config = dict(
    train_examples=72500,
    image_size=32,
    bottleneck='denoising',
    decoder_channel_attention='se',
    decoder_widths=[48, 48, 96, 192],
    init='xavier_uniform',
    optimizer='soap',
    learning_rate=0.002,
    gradient_centralization=True,
    max_steps=11900,
    lr_schedule='step',
)
Rows from block 6 of the encoder of a small image denoising autoencoder, named by matrix and row number. Each number is 500 + 40 x the weight over its row's rms, rounded and kept within 0 to 999. All counts start at 0. Numbers have three digits each.
After each channel's rows are labels from the 100 images, of 14848, where the channel reaches its highest value: "top examples" is what is common among them. Only what is clearly more common there than usual is listed. The data: Sentinel-2 satellite tiles (TerraMesh).
# pw: pointwise conv (encoder.blocks.6.pw.weight, 320x320x1x1), inputs 80-159

pw.62:475541455521532477427489441492507524408500493504466468470462539528477498468519535528469508475524463510521502551473430472486511516514495454438406523523479506461474451471505457497494459525507490507491553567580628499477440484473540466524521496
top examples: water; main land cover: water

pw.289:532475492434482496483538556553453481572560505459528509462474545481457489500571561515495497472497500438504489496440503463466496517523568508485492480540493487514463407475564534498512474452481505467421475545589466590511510468504461478593601503
top examples: water; main land cover: water

pw.304:498517466515500469537514468557554491528475484519463409462581518478516469498510509511534581520453515464499425522474459469512541472522528469512451500469466502556505436510501512511562445499492423527433489510468415447474465507464480508553470475
top examples: snow or ice; main land cover: snow or ice; main land cover: water

pw.249:477479507506497465482492546501437457484574509474471409483517459496543461604491416469441564437607538553512502471516544466514507487524518506503534512508529527478442524502549560512520457499461448489469528449418500464446529499462493473518506461
top examples: water; main land cover: water

pw.200:485485522518502489484482561498447484524498485480506480420484511528425442535527502481475488467509462507507490521494541422521512464542455533554462481496466478554508504511529524475536495507509392442425559442449536478472521547442529516519534513
top examples: water; main land cover: water

pw.211:547488507521506461538493499494512402540486550486495473483531541483488449442511516458530419495529551493491533549486487461426476428472518506536465574499490526552579536497526464472513468552533466481472448542453535551524503434461531506506529481
top examples: snow or ice; main land cover: snow or ice

pw.267:512517502518516477531490554522401504464560484484524450517467563468478460475523486500488498495467553626505487549405472456480461421565481448505487516528485469547478456582499536521518498464452448432542442532563491562498479456445532488513487440
top examples: clouds

pw.122:486506531528508591466463453478483494449485461560497610463502540495467479481509514487443511523455512621418520473481466546550452479498477548481454533564498470512439469504520528514479490478470510456545507465518498478412515497479497523498508487
top examples: clouds

pw.133:446485446472532471477501498592507446495497578504502452506470519493470388497464507500483566546503558542518424539515563436512414514445531574474463481543491473564494525546481524498480494447506498513502455524536450515518482509509464447502520495
top examples: water; main land cover: water

pw.29:447516478520561508493526481504472477458535468519427492526504498509451467452498466493436566525566487482509497495422483387485497480509457470518546476469454513481497543506504473521502455470519476482503495504481491513473483457510541484543509485
top examples: crops; main land cover: crops

pw.279:445492517525497551521525534470471465497476455542481544461521465470464454452558472454580547503520453485569467509518470431456489543453471550487506571524498438446508489472489516467537533534541488491505462457466500489511463480459528566478540440
top examples: water; main land cover: water

pw.169:494495484452535506490449486521454449487475477491501441543413506466526498502483494537484495501563510517492507544580379502594529504510532457546489497586521584483539544476488504473516516452444512556466475438441465488493541501468468516548511433
top examples: water; main land cover: water

pw.204:492597455548474469426569458556469392495448484533547491493528499556477505532502475511518501435504519545478485497478519464539511455497522459432455545488483588516542575523500473557527507490456378562526467552471502491525494498475561493507525397
top examples: snow or ice; main land cover: snow or ice

pw.92:515499492543522478455458544533473517485584495560533444401522527473500551443510513507562507454460508521506476474477471441500503474575544495486450472489495462546478494508578458483535607532483508443504423448495537487462506484462550491523472417
top examples: water; main land cover: water

pw.246:495555485499517499504510454474518543494479586509520509482448462507500527475566474475498517533495485454482518463543481454449544503545525551491529585530464469586441573521486467534503485504499466531557458501429461467502470444526453475496435458
top examples: water; snow or ice; main land cover: water

pw.61:529534515527544466482371471507449487579552572486525535470525505555532519517462548450455505446457515476537453519531454471527551488579518544578509567457468574475490527521504512482454474464488422505446439503444519514445529518455494455486515470
top examples: water; main land cover: water

pw.137:470518476537485471460441548501494487501458502530506479453491530476451459538505503476501444473444590560495402552469491447612482394551470454547470516524421557553489530462540489490475500485438418473511420471517598455470441527492547498512552438
top examples: main land cover: trees; clouds; main land cover: water

pw.296:478496473507467487468423470480428474485451479468435495556450489504487506548553449480438512416467483499475526506505449448462513499518553490491531546553565441510525507502555509529519510507511440483568546480458596598546548513434470499453508519
top examples: water; snow or ice; main land cover: water

pw.243:548475508493493502462511475520439436448536522474529498465508456479476432484498458538474510487545478616511440517551431502469520511597531489490440484492496470444613510471447482511494548457485496481484468515483588594511528509504509493505572434
top examples: clouds; snow or ice; main land cover: snow or ice

pw.39:517437504495472550506499471522486443548459569480518538482474430460441469521572508486517534478515520474513491498473531526464535477513499558540498560508534565545503411520523541486524480488450455439430463523560534522537448526477541434551503441
top examples: water; main land cover: water

pw.3:441555577564524508510455578501469515529451534496466516456445429515517556514504566542470511464482603502515449528435504454501439508503573422488471496527479521527469470526469434537516543515466438447485437536543456520428500430475544500482470520
top examples: water; main land cover: water

pw.152:501482485532499460549374478538400443518513466604478481425607499442489438478577502497549492407492524529567456546494465504487499482458536564523489500398531455506473531556499485523455514523478487514484392506520500504503537497486498519464510542
top examples: water; main land cover: water

pw.226:442478529467577444568425491563490445470458485508550510491460550484514503440530539462502583516472520474479546495571488492472520593489480570515536494559547501542451502542487489511517492462570446503501566415456524434471540544468532494532488449
top examples: water; main land cover: water

pw.194:529540433541554511484413525480470482449452502531472486494536516516525509523552527465511515460550504525507460470528461442536510432494569439561495509518481432457522458498572507508489519527463476530448483480546500558475511481392486500493505466
top examples: water; main land cover: water

pw.21:543482495537509492447468467427520544557490521550471529450512460489548517514489505502598501507523508471509521457464586531475493540412477457482454490469446522556449521483566534426489533467494537533482480588472535472533486517631505456500520537
top examples: water; main land cover: water

pw.176:497494402478461497516402510462427514550521490538534489464532429490486532534546481458500538535498501489482516519528584466538457476555507445472471512543510489512474430546469495495544529427544471552479498494504536554490504512538507516537457545
top examples: water; main land cover: water; snow or ice

pw.16:342529578518501468482515513462556447580406518477481536521475540551479534496511433537421455532510545523499460543519519564506513578530487488512452533474467545476507456490510504492548539450499515531476579512492490489505540495464505431478455454
top examples: snow or ice; main land cover: snow or ice

pw.81:471537457520497551490460490462472509473456453512477518439561440499487499473534473574544473514457569457568451518421518448506580513486501456495480572464518455516459511467540507506525533511534437484525464500474457527537461455515541506459509524
top examples: water; main land cover: water

pw.63:449541522473461501493487496466488526537514475541489486492528536489470547416489494501501455485522467511492451473531465448504542508439553429540548529545578412476475462489560454451502511496486422527552454501485448486524422509485546502522510453
top examples: snow or ice; main land cover: snow or ice

pw.66:463457436513501479560628438592505488468521542431481492515502534465532496500470542505468572561521543491439524475536535449467501550499492466464569435490512480488512491564426427524494509472547538506488508517498460504472538520521485507550496448
top examples: water; main land cover: water

pw.52:520565513479552493507462508497429418537499491525418508496507552506502434499477515514459508510460500561525441496532460475494474546543464477519475479495563467523601508472456461536499538541535513511517521526520450491553459476484630457517529455
top examples: clouds; snow or ice

pw.167:496515518514488458481502469445485453524521495515536488461510491558499455535510464556453501395484522504577455529389474487487429493505497448560509533512534464485547521446534488546502434485487401505520435500585495521580493403387564478488514429
top examples: snow or ice; main land cover: snow or ice

pw.260:505487487544527493500479614551454421497569461493489489506486460520527450529540531520442569426438434483492423520467506450528494478541496508500444495549476483490541529545484588519459552517457524454469545552534497530507493524385538513453495473
top examples: snow or ice; clouds; main land cover: snow or ice

pw.236:526495472479543541476493484471447575454523545506474483492448548548503454490513478517515495623473443458466509507534492435515539475532503451538446487454518565532473478443506519484509479458448387507534427550528501496418543519443561492489514466
top examples: snow or ice; main land cover: snow or ice