{"encoder_arch": "convmixer", "decoder_channel_attention": "se", "decoder_attention": false, "shampoo_beta": 0.999, "one_sided": false, "warmup_steps": 1190}
Rows from block 10 of the encoder of a small image denoising autoencoder, named by matrix and row number. Each number is 500 + 40 x the weight over its row's rms, rounded and kept within 0 to 999. All counts start at 0. Numbers have three digits each.
After each channel's rows are labels from the 100 images, of 14848, where the channel reaches its highest value: "top examples" is what is common among them. Only what is clearly more common there than usual is listed. The data: Sentinel-2 satellite tiles (TerraMesh). In brackets: how many of the 100.
# pw: pointwise conv (encoder.blocks.10.pw.weight, 320x320x1x1), inputs 0-159

pw.4:446515565525508492511493521483468554540361494523392525479508563487478462458454580479615537462400496489500500475494511508507544508487528511497496522466451540540601532537475544507492455501573471522543528531524532572538532438471525443516495539542468461459569553443496492529504473456505505478454471597441507538489480452539449538495527535532461497473444489575513533501528589435500532483489527515501441493584514529554538526507476511573495479502517449474522426503540526524466505517520485
top examples: water (77); main land cover: water (63)

pw.175:476480469541494511499492546499531525490458425461460494402420482521477480530469504502463470469515549467515494500418477497458501486529511477510519474474482493506496488471482478464491502561434537498533484515496468466509509444526552520532409554440371491509601479492582553473525502446522409485382488490483450543538590561602489521471508428485468498504469510448502486509581488463490576542415552486520497509512486568528493456522464462465442487489480438599487481509498519537546529538504485
top examples: water (82); main land cover: water (69)

pw.252:435452497505493574518482512436531492503542489557457595464473474523524517445547543492513549588460497635496426523542489447497458443484560488454548502504456480464600528467516564541522505516575505518558490582486514519508483479481496505530579512573514498464569559515552472557498556462514458483570496565494480500487462422492461492493521468510519424447481542468459520527463448460493515524572541476499457514518509506498482450517529494511475490499534536537489403521497486529484476517524465
top examples: clouds (60)

pw.246:422510489471571449498515428488525444520537490485515473453477525501468547481513449511510470458482496533471458490464497485491492411491509512499499518420537507457448513495481476506440509500467433456491487412489512518503496426485538472500472508495524529522523404470493490554474543510514500533522467544479525530438499456514515547479561485475507519505513478507465494478510514568488518491444505499527498499481468499572492444507471410497484484471537472468518464481493618559465459581533495
top examples: bare ground (50)

pw.12:400542490527495467455519444445524472501507591446410475457416505460577463503500553519496522530532506509488483500513492534525495502503480508560505485492513498495631516516542466523499519495533546527462499557518511535464464474562470497529505495573488536504531490533518491513478524537502496506434463476536533469509538507558513409511488508504495590459494547592422546481485505501533520556440436514491537514580489473535468580488506440483495532487427472462528448460527494495537499532528472
top examples: snow or ice (81); main land cover: snow or ice (69)

pw.254:512516502600480510434456530456458495460584596449461517527504504511497585464434495491516480481498476489568521573450445523499438551585518482521421481546483578497459536511519497544486507534558463524532495469516555460463495520444547519436509482473490435436459502402536542539485493536493517530470521474521472534576484465492438526468543499532511458529539548532548497515508551387496535507554460503481485518489503517426516555559438439426486432467462501441479462478442477479492498515472497
top examples: snow or ice (81); main land cover: snow or ice (65)

pw.243:425499501453476541477457461512506468516518442477418528527548469459474473438507474487462563514456612508496514542518491546513468487561494539500491470460505457488537545437490480500535460483501542477504515528507512494454551435561537572523441449457512491491511521456487434504545557486496518515442569469510507502539477482483444594522522471509558520468450511562465508514472527498457435488451514450506519514515505507491475381443583492493461502497461536511471473492502465532516536562448455
top examples: water (78); main land cover: water (59)

pw.163:464533552383522426522507414445460455522478491489509506461507466420421419461485508483442499487492501437507498552537512492513490466503554504551622454440512513514456513473487496518495503516500496488534523503505549453440505446493529480478552465441421521432577477631449479465500512526549490437514450511504435514512579472474526527493588473487491531479467520533457537500551487515495528481524515531538516466559509535481506550544536537492491480519492527487457497458458529518528532503547475
top examples: main land cover: water (40); clouds (35)

pw.308:388522441451567468477515484516542523481541512524442501495457534482403444524497550483503515540498440525535513565493568498529506520483537523471442445538467432462534493515493534446484499411508609519499427498543496518456503450493476540527650433478528489403581499534530408483484485496494458529425596520497507471546539496489517521525516562481456459502465489561511558471455467470433545526570512537498457507485476553563475394506415469530500477569562514427474513474529469532471514526492442
top examples: water (96); main land cover: water (93)

pw.229:514513488505542499535499524478494536501480479542536470645488482555477500504440498469482515464494543516558499490521570509491504453536481484447468478493471472441449546512484494456531506473465456532489545530510533505530462493533546470524546543487517403446512435454496459510450531496442533531496480569457480508422490476547529477563507438584500509539469494506470501499478506467518485500535547451458418566482491495528482537506496447463493581521484526494527533538535452594519493535526451
top examples: bare ground (56); main land cover: bare ground (39)

pw.227:412472513591511476496441546485453466539581444459494553548446469484502504513501525482510565500487526512517610521553505482454408479496532505457548502456483509532490485496539479525526483510515500542568506479481511483531492508487522609489440489434470519424494479494437470491488522480519508443476512453515449488496369481483483481482514458476506551479500468509396492531544523493543467587581536449462476496486486480517494566548518404404515487442478474515440432486455488458519487503518496
top examples: clouds (71); main land cover: trees (45)

pw.249:529507519472460432532507437522557490508584549464465484480524507498483487496509515545517507530443553454444545498506484534568447412553469518506580529561458509494445509521479488459451580488506429541503528531546483538424460478538530468464538490529425554522510461516437514490491540513504528459507451417447556529471476499489510471509410567527423481511490536431529542429501358473459504491494519493513470513537517489477512419496507514502470520503520459500479550488564505527453498503552505
top examples: clouds (49); snow or ice (44)

pw.302:369505527499549426453499528506554518499516477481502533526452540497511471516503447460561457522493533477453541549473477435473518542483496491416450516487485485540442500518515491520528546496470470489594586508493533527521543534568608434486506495521435475529435469456456529522469504541520512595458483507534524559524520514453506548518599451522481507485508541576436491533575460444469518529499501508487470546570568473596505488503524513532471510576499509498475464546466544517481496465507457
top examples: water (76); main land cover: water (59)

pw.148:479523543620512484429503481397502525522533421483474507531548478486523557512514500518492497515508476517624463549501501517633526396476540478559458478447550483509519472535544481561426453549505488422447519532473482507492513522477447482538524500507445508496591482480470494529511504478474554502444476548488492490454633486465494491572479481519470462532426503462497502523522538505503523499503526489557505565464509579489532442515476524522530500475490545566509479491469484494570511442515465
top examples: snow or ice (52); clouds (50); main land cover: snow or ice (33)

pw.218:539498537483481496504470456482496492506517473456576570562488447468561472516472457504649462475514532483493475520440466527509485460518513518543536569463493475466420510447508700483480487515489461493498494531501507508464516548463506418493500523497525527466505499512494518492493445504521577536484507549470551518518457523495464489450523579507543513449450502520539494446592515470492526511406503507495470505474451519511533558472536525445517528389479471595482506460517502456466461487528505
top examples: snow or ice (51); main land cover: snow or ice (43)

pw.171:488476499510516514435477472487559486535553521382442552576558539506522557514485567478478520525491474468474450497532442520577471510477455518482463523463531532517526513506526514545494528499491478506551557500506561483519507520488497510483517498547559503396502524479479518501455461476547526491443573460502431382482484517514497503431447509490553457535537508486447580474568510465525472508424530485505479444600419397438540636482500445465493447497542471455510528488583490520448457523548533
top examples: snow or ice (90); main land cover: snow or ice (89)

pw.277:505456531507466485525511543467486441498523518504469501505419551536462487465547449517422503491507469535471503443534512497496515483451577498533476478535528485517522523532506515498509500567517539479524496504497510533513473539507461561469538569473552538505452526531582470505544491518537430495567536513490353524478448569456502486511507462510486511493452476588433493488545568475484514454481518512530478454494495521494494602496562516462659474438476577448503513467523441505500529547512432
top examples: water (84); main land cover: water (50)

pw.185:522471447521499512510471573522449547459515504466516511532511543484444519519496499548447515515525493514594598521453546548406522477534430470540489506493486465495464498544506494494529492471514450471577489484573463596474584515523459540536432501497464504487475530488484522517612445530467416509528484448499544475531463562445485400464586435535516526472552471470461465482489484510484468464454488493520498483497462434446510405479462520457506500526424502506493485507447464499551522519477477
top examples: water (97); main land cover: water (95)

pw.271:437483533492490454534526458468542467601418458455555450504493452549521532493522484524516480516553468525537452534472517513512441441457456518509538507460476524457505503477459483578483492515501507451451534477458532478484478486461431516486508535514506527551515492476578522474436541455413425595551580522474588534532481486577535497467510467523542486498558493471554501446489543501440495496392577478463474450464554525563519534516441470489566555553474465530512495550586435551481503474493528
top examples: water (93); main land cover: water (91)

pw.223:492467524510458515538512438476573565510632462497498495534489474438503488515524437487505434540539565511494531485483455518543546387484436472490608489498527479544535517532460492502523623508475524467604459466496463498509485497504486523445527480526485489580509489414484468573504492489534458500483511454464572484517511532471460468463480572479510512521503554527536501503530448540435484514325470542466585490469569475482471460483448526447523528530524513491487487551540507491442484490457454
top examples: clouds (67)

pw.301:466419514518468434484464542551532489528565417491454480441531488556442418505510516504570509505482507540536498550461554519500545614479543543491521520452476486477430506503475471478508441450458474499494438581511514538453470433496492530501487512516492511507536502493557587490530410519571509450491468523487529516536483475519509559543515518537468513480487465574528456497434488534528507398452479534453528498486446498453543443551499480476479502615528507432499440521464564491481530482538481
top examples: clouds (42)

pw.260:492479447499519515459477534471507458467398497503487509582582527501497479500512525547440473509470487512454576490502523539506507531437414511477513530464497501503529525554539551460539456486502545480431483506479466484506486493487489405489463482477548550525452428422453530590424506509523495480549492486500516544600484460462491471513466488461515530520573506504456606536452577520485496547442421484487544549459565480551472428489573535477458500524500544476557474500532484533558536526446413
top examples: water (80); main land cover: water (70)

pw.233:436496543524521522504490536484517491541521427507449498464491508471497538466497475476479476485443459514525491495465462510463501524502538520499501476401497570470528506483482449515495539553526477468532541466490518520486522486450548534590508511476474527449610492391539448542487478493558440452491559551482543503528528477520524544483551475458497468541439483510451510494497542491525566444420453476500478654538431538494558445510499487546470518474550489524488480474490512501505494512486518
top examples: snow or ice (60); clouds (40); main land cover: snow or ice (35)

pw.161:512474485562536522471449559475563430502533440465446512440484510483601518506513585518495463485466498505484580477493511513530549552605427431504449460482556518501546501462502555520500511483457532483480525508528539483471526497461480474535420462464475433449516436439514511541484517518499511443447505474479478518499492468511484542475545486478449500467493467556487497515460510488496541520471488537475409461567567515520519572513500448492486493507454559486538498476474506520539559568486497
top examples: clouds (48); main land cover: water (34)

pw.300:485533466574571528502501495468466553479563475530501480491470521445559560461594499535487483516464484490497452450538458484470534457566480626426490492531526471526499527512565478505532538490509528510522455570530460559436512599433535554504485505515523458474500482525469480536473458530517529473516610477513442424504501493525496449579568552551449563593564451505484471536417513481478542503422483447533524510474518382524464446503460461505526447497473561503512513473455502548494516553545501
top examples: main land cover: rangeland (50)

pw.166:465541514523434488408555432489492439530580451353556519447441498537493464504514517520495523471478475537479463491523430470409466557552481532456462509517553467506476471564489505542430517521465479463503501456516520488520461545480441495578541466520521576461512511520429447508524540470510567461489501501535481443515498514483470475484514535497496486538509499507535530552494438520538499486592526483455494524532477559466520647480478474498456558571516504557456518507492453484505480486475495
top examples: snow or ice (94); main land cover: snow or ice (93)

pw.177:500488521502498450552461546488453429526580492486512551560455489470488505496473485529515481402458487488454520615472494505481495591507522517512476582458545477489560514494519525451491560510533484540503557533530492511438544454585481439534492527468511524478446481512463520481521578546554459400498535469529567552505486487491492494465522526523454512477471532484507513523619453563511504428461428524509454481562562492480503320511538597535519440464501550522499458497499485508497444511533436
top examples: water (70); main land cover: water (41)

pw.251:488501529505492518495513546463470470513530451498451532523524526479451495486532521456635460472557496512500500535504546494454534446579524518500510436457493516440487451553504487521477484510491451478505521517495478523502486514463504438537505534502434448456580551445536538429521468520514499543460491520467505563480484523462480465532482454492502515474468450482585522495523492580482534540514542469493502501476483460581513514559561437495527511562651485487508475523474501494528569557504436
top examples: water (86); main land cover: water (57)

pw.293:484507514598496505477515500481455490509524468495473542510535526453497489518482497462517471501507496546591506538529451494495502450469565541494519529445508461507513487502505543485493461511494473461523488488472540496453462503482487586496477498476454521468532542488571483519533466468498536484438470524492455491467556470478487512540499462477485503498552490526458491482491536496537488528419503478497579523487454459519511503560574505468484506448505496509479441529496451467511489535562456
top examples: snow or ice (61); main land cover: snow or ice (44); clouds (38)

pw.180:494499519450509427465498448475526463533463465450459505532388497520538533487520503530504522482484435473486454518455535534481464476478540504448462501432486513471535528451557420515480423539476442522484480519586551558454463582502513431502463515458482483442485524502479502508582547447528481449470525532512501437530554501497450444536525474489493536484509475496533525496478546518582512432392486499487538465537492431572478491533428535515534489519495476472518443507519481525504479511550489
top examples: snow or ice (61); main land cover: snow or ice (48)

pw.141:502473402500486478474498400545489595489588489530525493401513433457503539502561514485550495484549484442482540390550513497568457515526513530460555506513446505474467502519491481461492524496474488531482450563532530519497525498510446526476478417452575465505500524550583473465507442532527498560488516497513509472499502571487501610491535458496489547460580495476563479539428497449540482528529575553445474493492524451526480587559374488452492481502524588488458468504443466529561498458447455
top examples: water (94); main land cover: water (89)

pw.187:479490561496541515519527514478488335559582425548485484451520486484464511505543487497575481478495566524496518550483481451503523492483510508576496490517514477522451459476460491538522531520496509492607549492484583548534546530497441471510510479489477511437554435412499529454474586454494511497504482513503437493490467487502519490475510488448546469571473519497479616501470529493520478477408461517454494468531442464573579601506607498514533547438581509407465517486550509508547459459513509
top examples: water (72); snow or ice (49); main land cover: snow or ice (36); main land cover: water (28)

pw.255:580532521652517504444526499480481464503548484504489469481439524489456657508493487488569516492441575497530458506509410476565586554554454534473510496480547533489396501498528577475504476438454482492533511480531501473512501478457402514500516505423597472480480521545544444489501544473476484462482636548472507494512559551515496498487486582477534474474498495495500475499543475532583486486518554516497526523506479538554513504447465457497482488464510524508501519483496540513481523517500468
top examples: snow or ice (67); main land cover: snow or ice (53)

pw.162:498523492541501539559524493473438492526515542524525544513490514544434533432445462525515512512472490524484505569585523493469508551504612502481619378484516516527522495504502431512527492531554467478576463505518472576531495509505519491509506529522517527557592517473556538509539509488506500528443517522496544535567565499593445441464507525589521530517436541478443523452473489446439511435436501548535455556513491534467530495514575481544503503458427471475544491529500493509532527450526545
top examples: snow or ice (92); main land cover: snow or ice (90)

pw.317:516521520514511566562474517468540515535528419604434554529425510494537501516473505438467511441499471514489485505505462539528553494579477534480499518449516447497450535342545565580496503522516502485527491507464475492529436457506483484541540533515525612456516532614535516445583497486455485516537559517485511487483615489494548498505551492535493508495452512486477549465551412455500493508536541480457518542484467501513511446505506518532468543476521450512519516510512522520541505568620412
top examples: bare ground (53); main land cover: bare ground (35)

pw.273:502506440508494459502514425536522564497516447401564470475397456446570476546444463565585481520519496522495538551520513488447448510512487563499487527472502465510531506502513495490492485461543536465433499494514525488526418525489469467503460529470536518494506498474544564496421493540502482596494464481447486498478535538494524543482545461526488462499534477497547557509474487524451515480484548489458509367487483508540551526563378527447502540546477500489387481462467511462461477474503482
top examples: water (81); main land cover: water (64)

pw.250:394525504511561521518477479517496538504415502502474559611510482450548596476429551556503526482474512510493457508520457458491399486490567417498498493452532523488442492503531459497453539533463464492528525583523513564451565526532466476497544461549578512473486469392496481511496509536492447482498475510518517444485502446541524441523482481545511467489582504475474501452515522527433506523424416475492498493472472448513519493544439404516536557485507466496487546518480608458592545495505563
top examples: snow or ice (47); main land cover: snow or ice (36)

pw.134:453578523552476486567497437533571472512501498441494542473684433532518469522520505542500486448509516543491515528500485470478501539484500572492548504494553481505518482498495501468471478510521558498456480514500506480570556484508509514474556463504550534442433541507476513522493482503538481562523535487472512536482521542478471507460485495474496521496473487505505512452548497483440496486525494530536419482494441494551529340492501557459572439472516505499503485481495480475483588546426433
top examples: water (76); main land cover: water (48)

pw.213:489518511411494508506499462467518437560509439488518511573644518527517448551518477538552468475522527509547548481528541482522514489443503513490502530520517480522505503519471503454497518461523506473464507519509551493540490424499483443463520509444536479526515470504507541579537544539483537435481461500599500523479565511448413482532463514501437587533458495503475541576492425512465444437486511504532513552506400540534543326497555459524444432541479455507472451435461480498532509484490453
top examples: water (67); main land cover: water (35)

pw.253:469539514547439575441486512552487421534498475405459490560505475487497455458531499513475443513526494480474458472511583517542509566517517497482543512510497506479522483507483535520479446561494519515497524445464464558551511527386413495498474491537438545593519541508520491479490515507488510462496531495501457580555453556463423467484462539481518560496463467477539525488476456468522473513558494531509477562463413517536454322475569484544459443512515475511489505486546484474419532474535479
top examples: water (92); main land cover: water (79)

pw.311:422531490452539515446492423476459510516450508501513510487476536469466638514427504444504528511530540581485525513501522512437490475511487463478496537470482483479468460485513482501512456496506470481531528636553543524471523468573543521514598520503512462489542542461516606520518502545456460518504493546523557564494539427526511482485505456519558551508475490476437522451507518526420444570496519483535513507529557518570543474580544516526497521517510484521468494487470478480535538524527507
top examples: water (74); main land cover: water (62)

pw.259:452481515542471603521464438472514543477489415443556511529451545471461472511523494496547518474466555501472562490467488524522529506531501522486527522508547519566466509496447464561480538486513518478481489541545532508463437538494497467501514500466471508531554508487477460502459591450527458562503476497481505528465511492453526479540556460565525480454433519555413486528480481529522448481573527485489561458449504499516503604481539429511514490555543499479502507474473516512558501531520461
top examples: clouds (54); snow or ice (45); main land cover: snow or ice (33)

pw.222:452479547521449518527532516501365581533491454422462495511531479505464537476544513529463491479500508518618500448514480548494568495529524497520471531518510481473571521478465508472519481468519470543606520531547552531474505444479516535482550502485478463480491517466514593472485504519532545493482552461450504504528464491497445505479476500475485506502460491482461473474493470532530505456419518537450473515526518506535484505440410481505575499506434441539509458522514485505514479544481490
top examples: water (96); main land cover: water (92)

pw.142:565518603469573515498506513559468519501482524449399618513564504520536466523494537447527544486538510574550484500523528500480487504500498459477445503437523467539502462448513432472494537486495547495543524512455454523551496443549525458496430515520463484466481513533509453541567528454568480469510480493487502471490565467459492403460433480473459439486509493535493500529448482515441464503545487465512475495455500459559473499505547413508482439446523533492413472529490529475503513484526472
top examples: snow or ice (56); main land cover: snow or ice (42); flooded vegetation (27)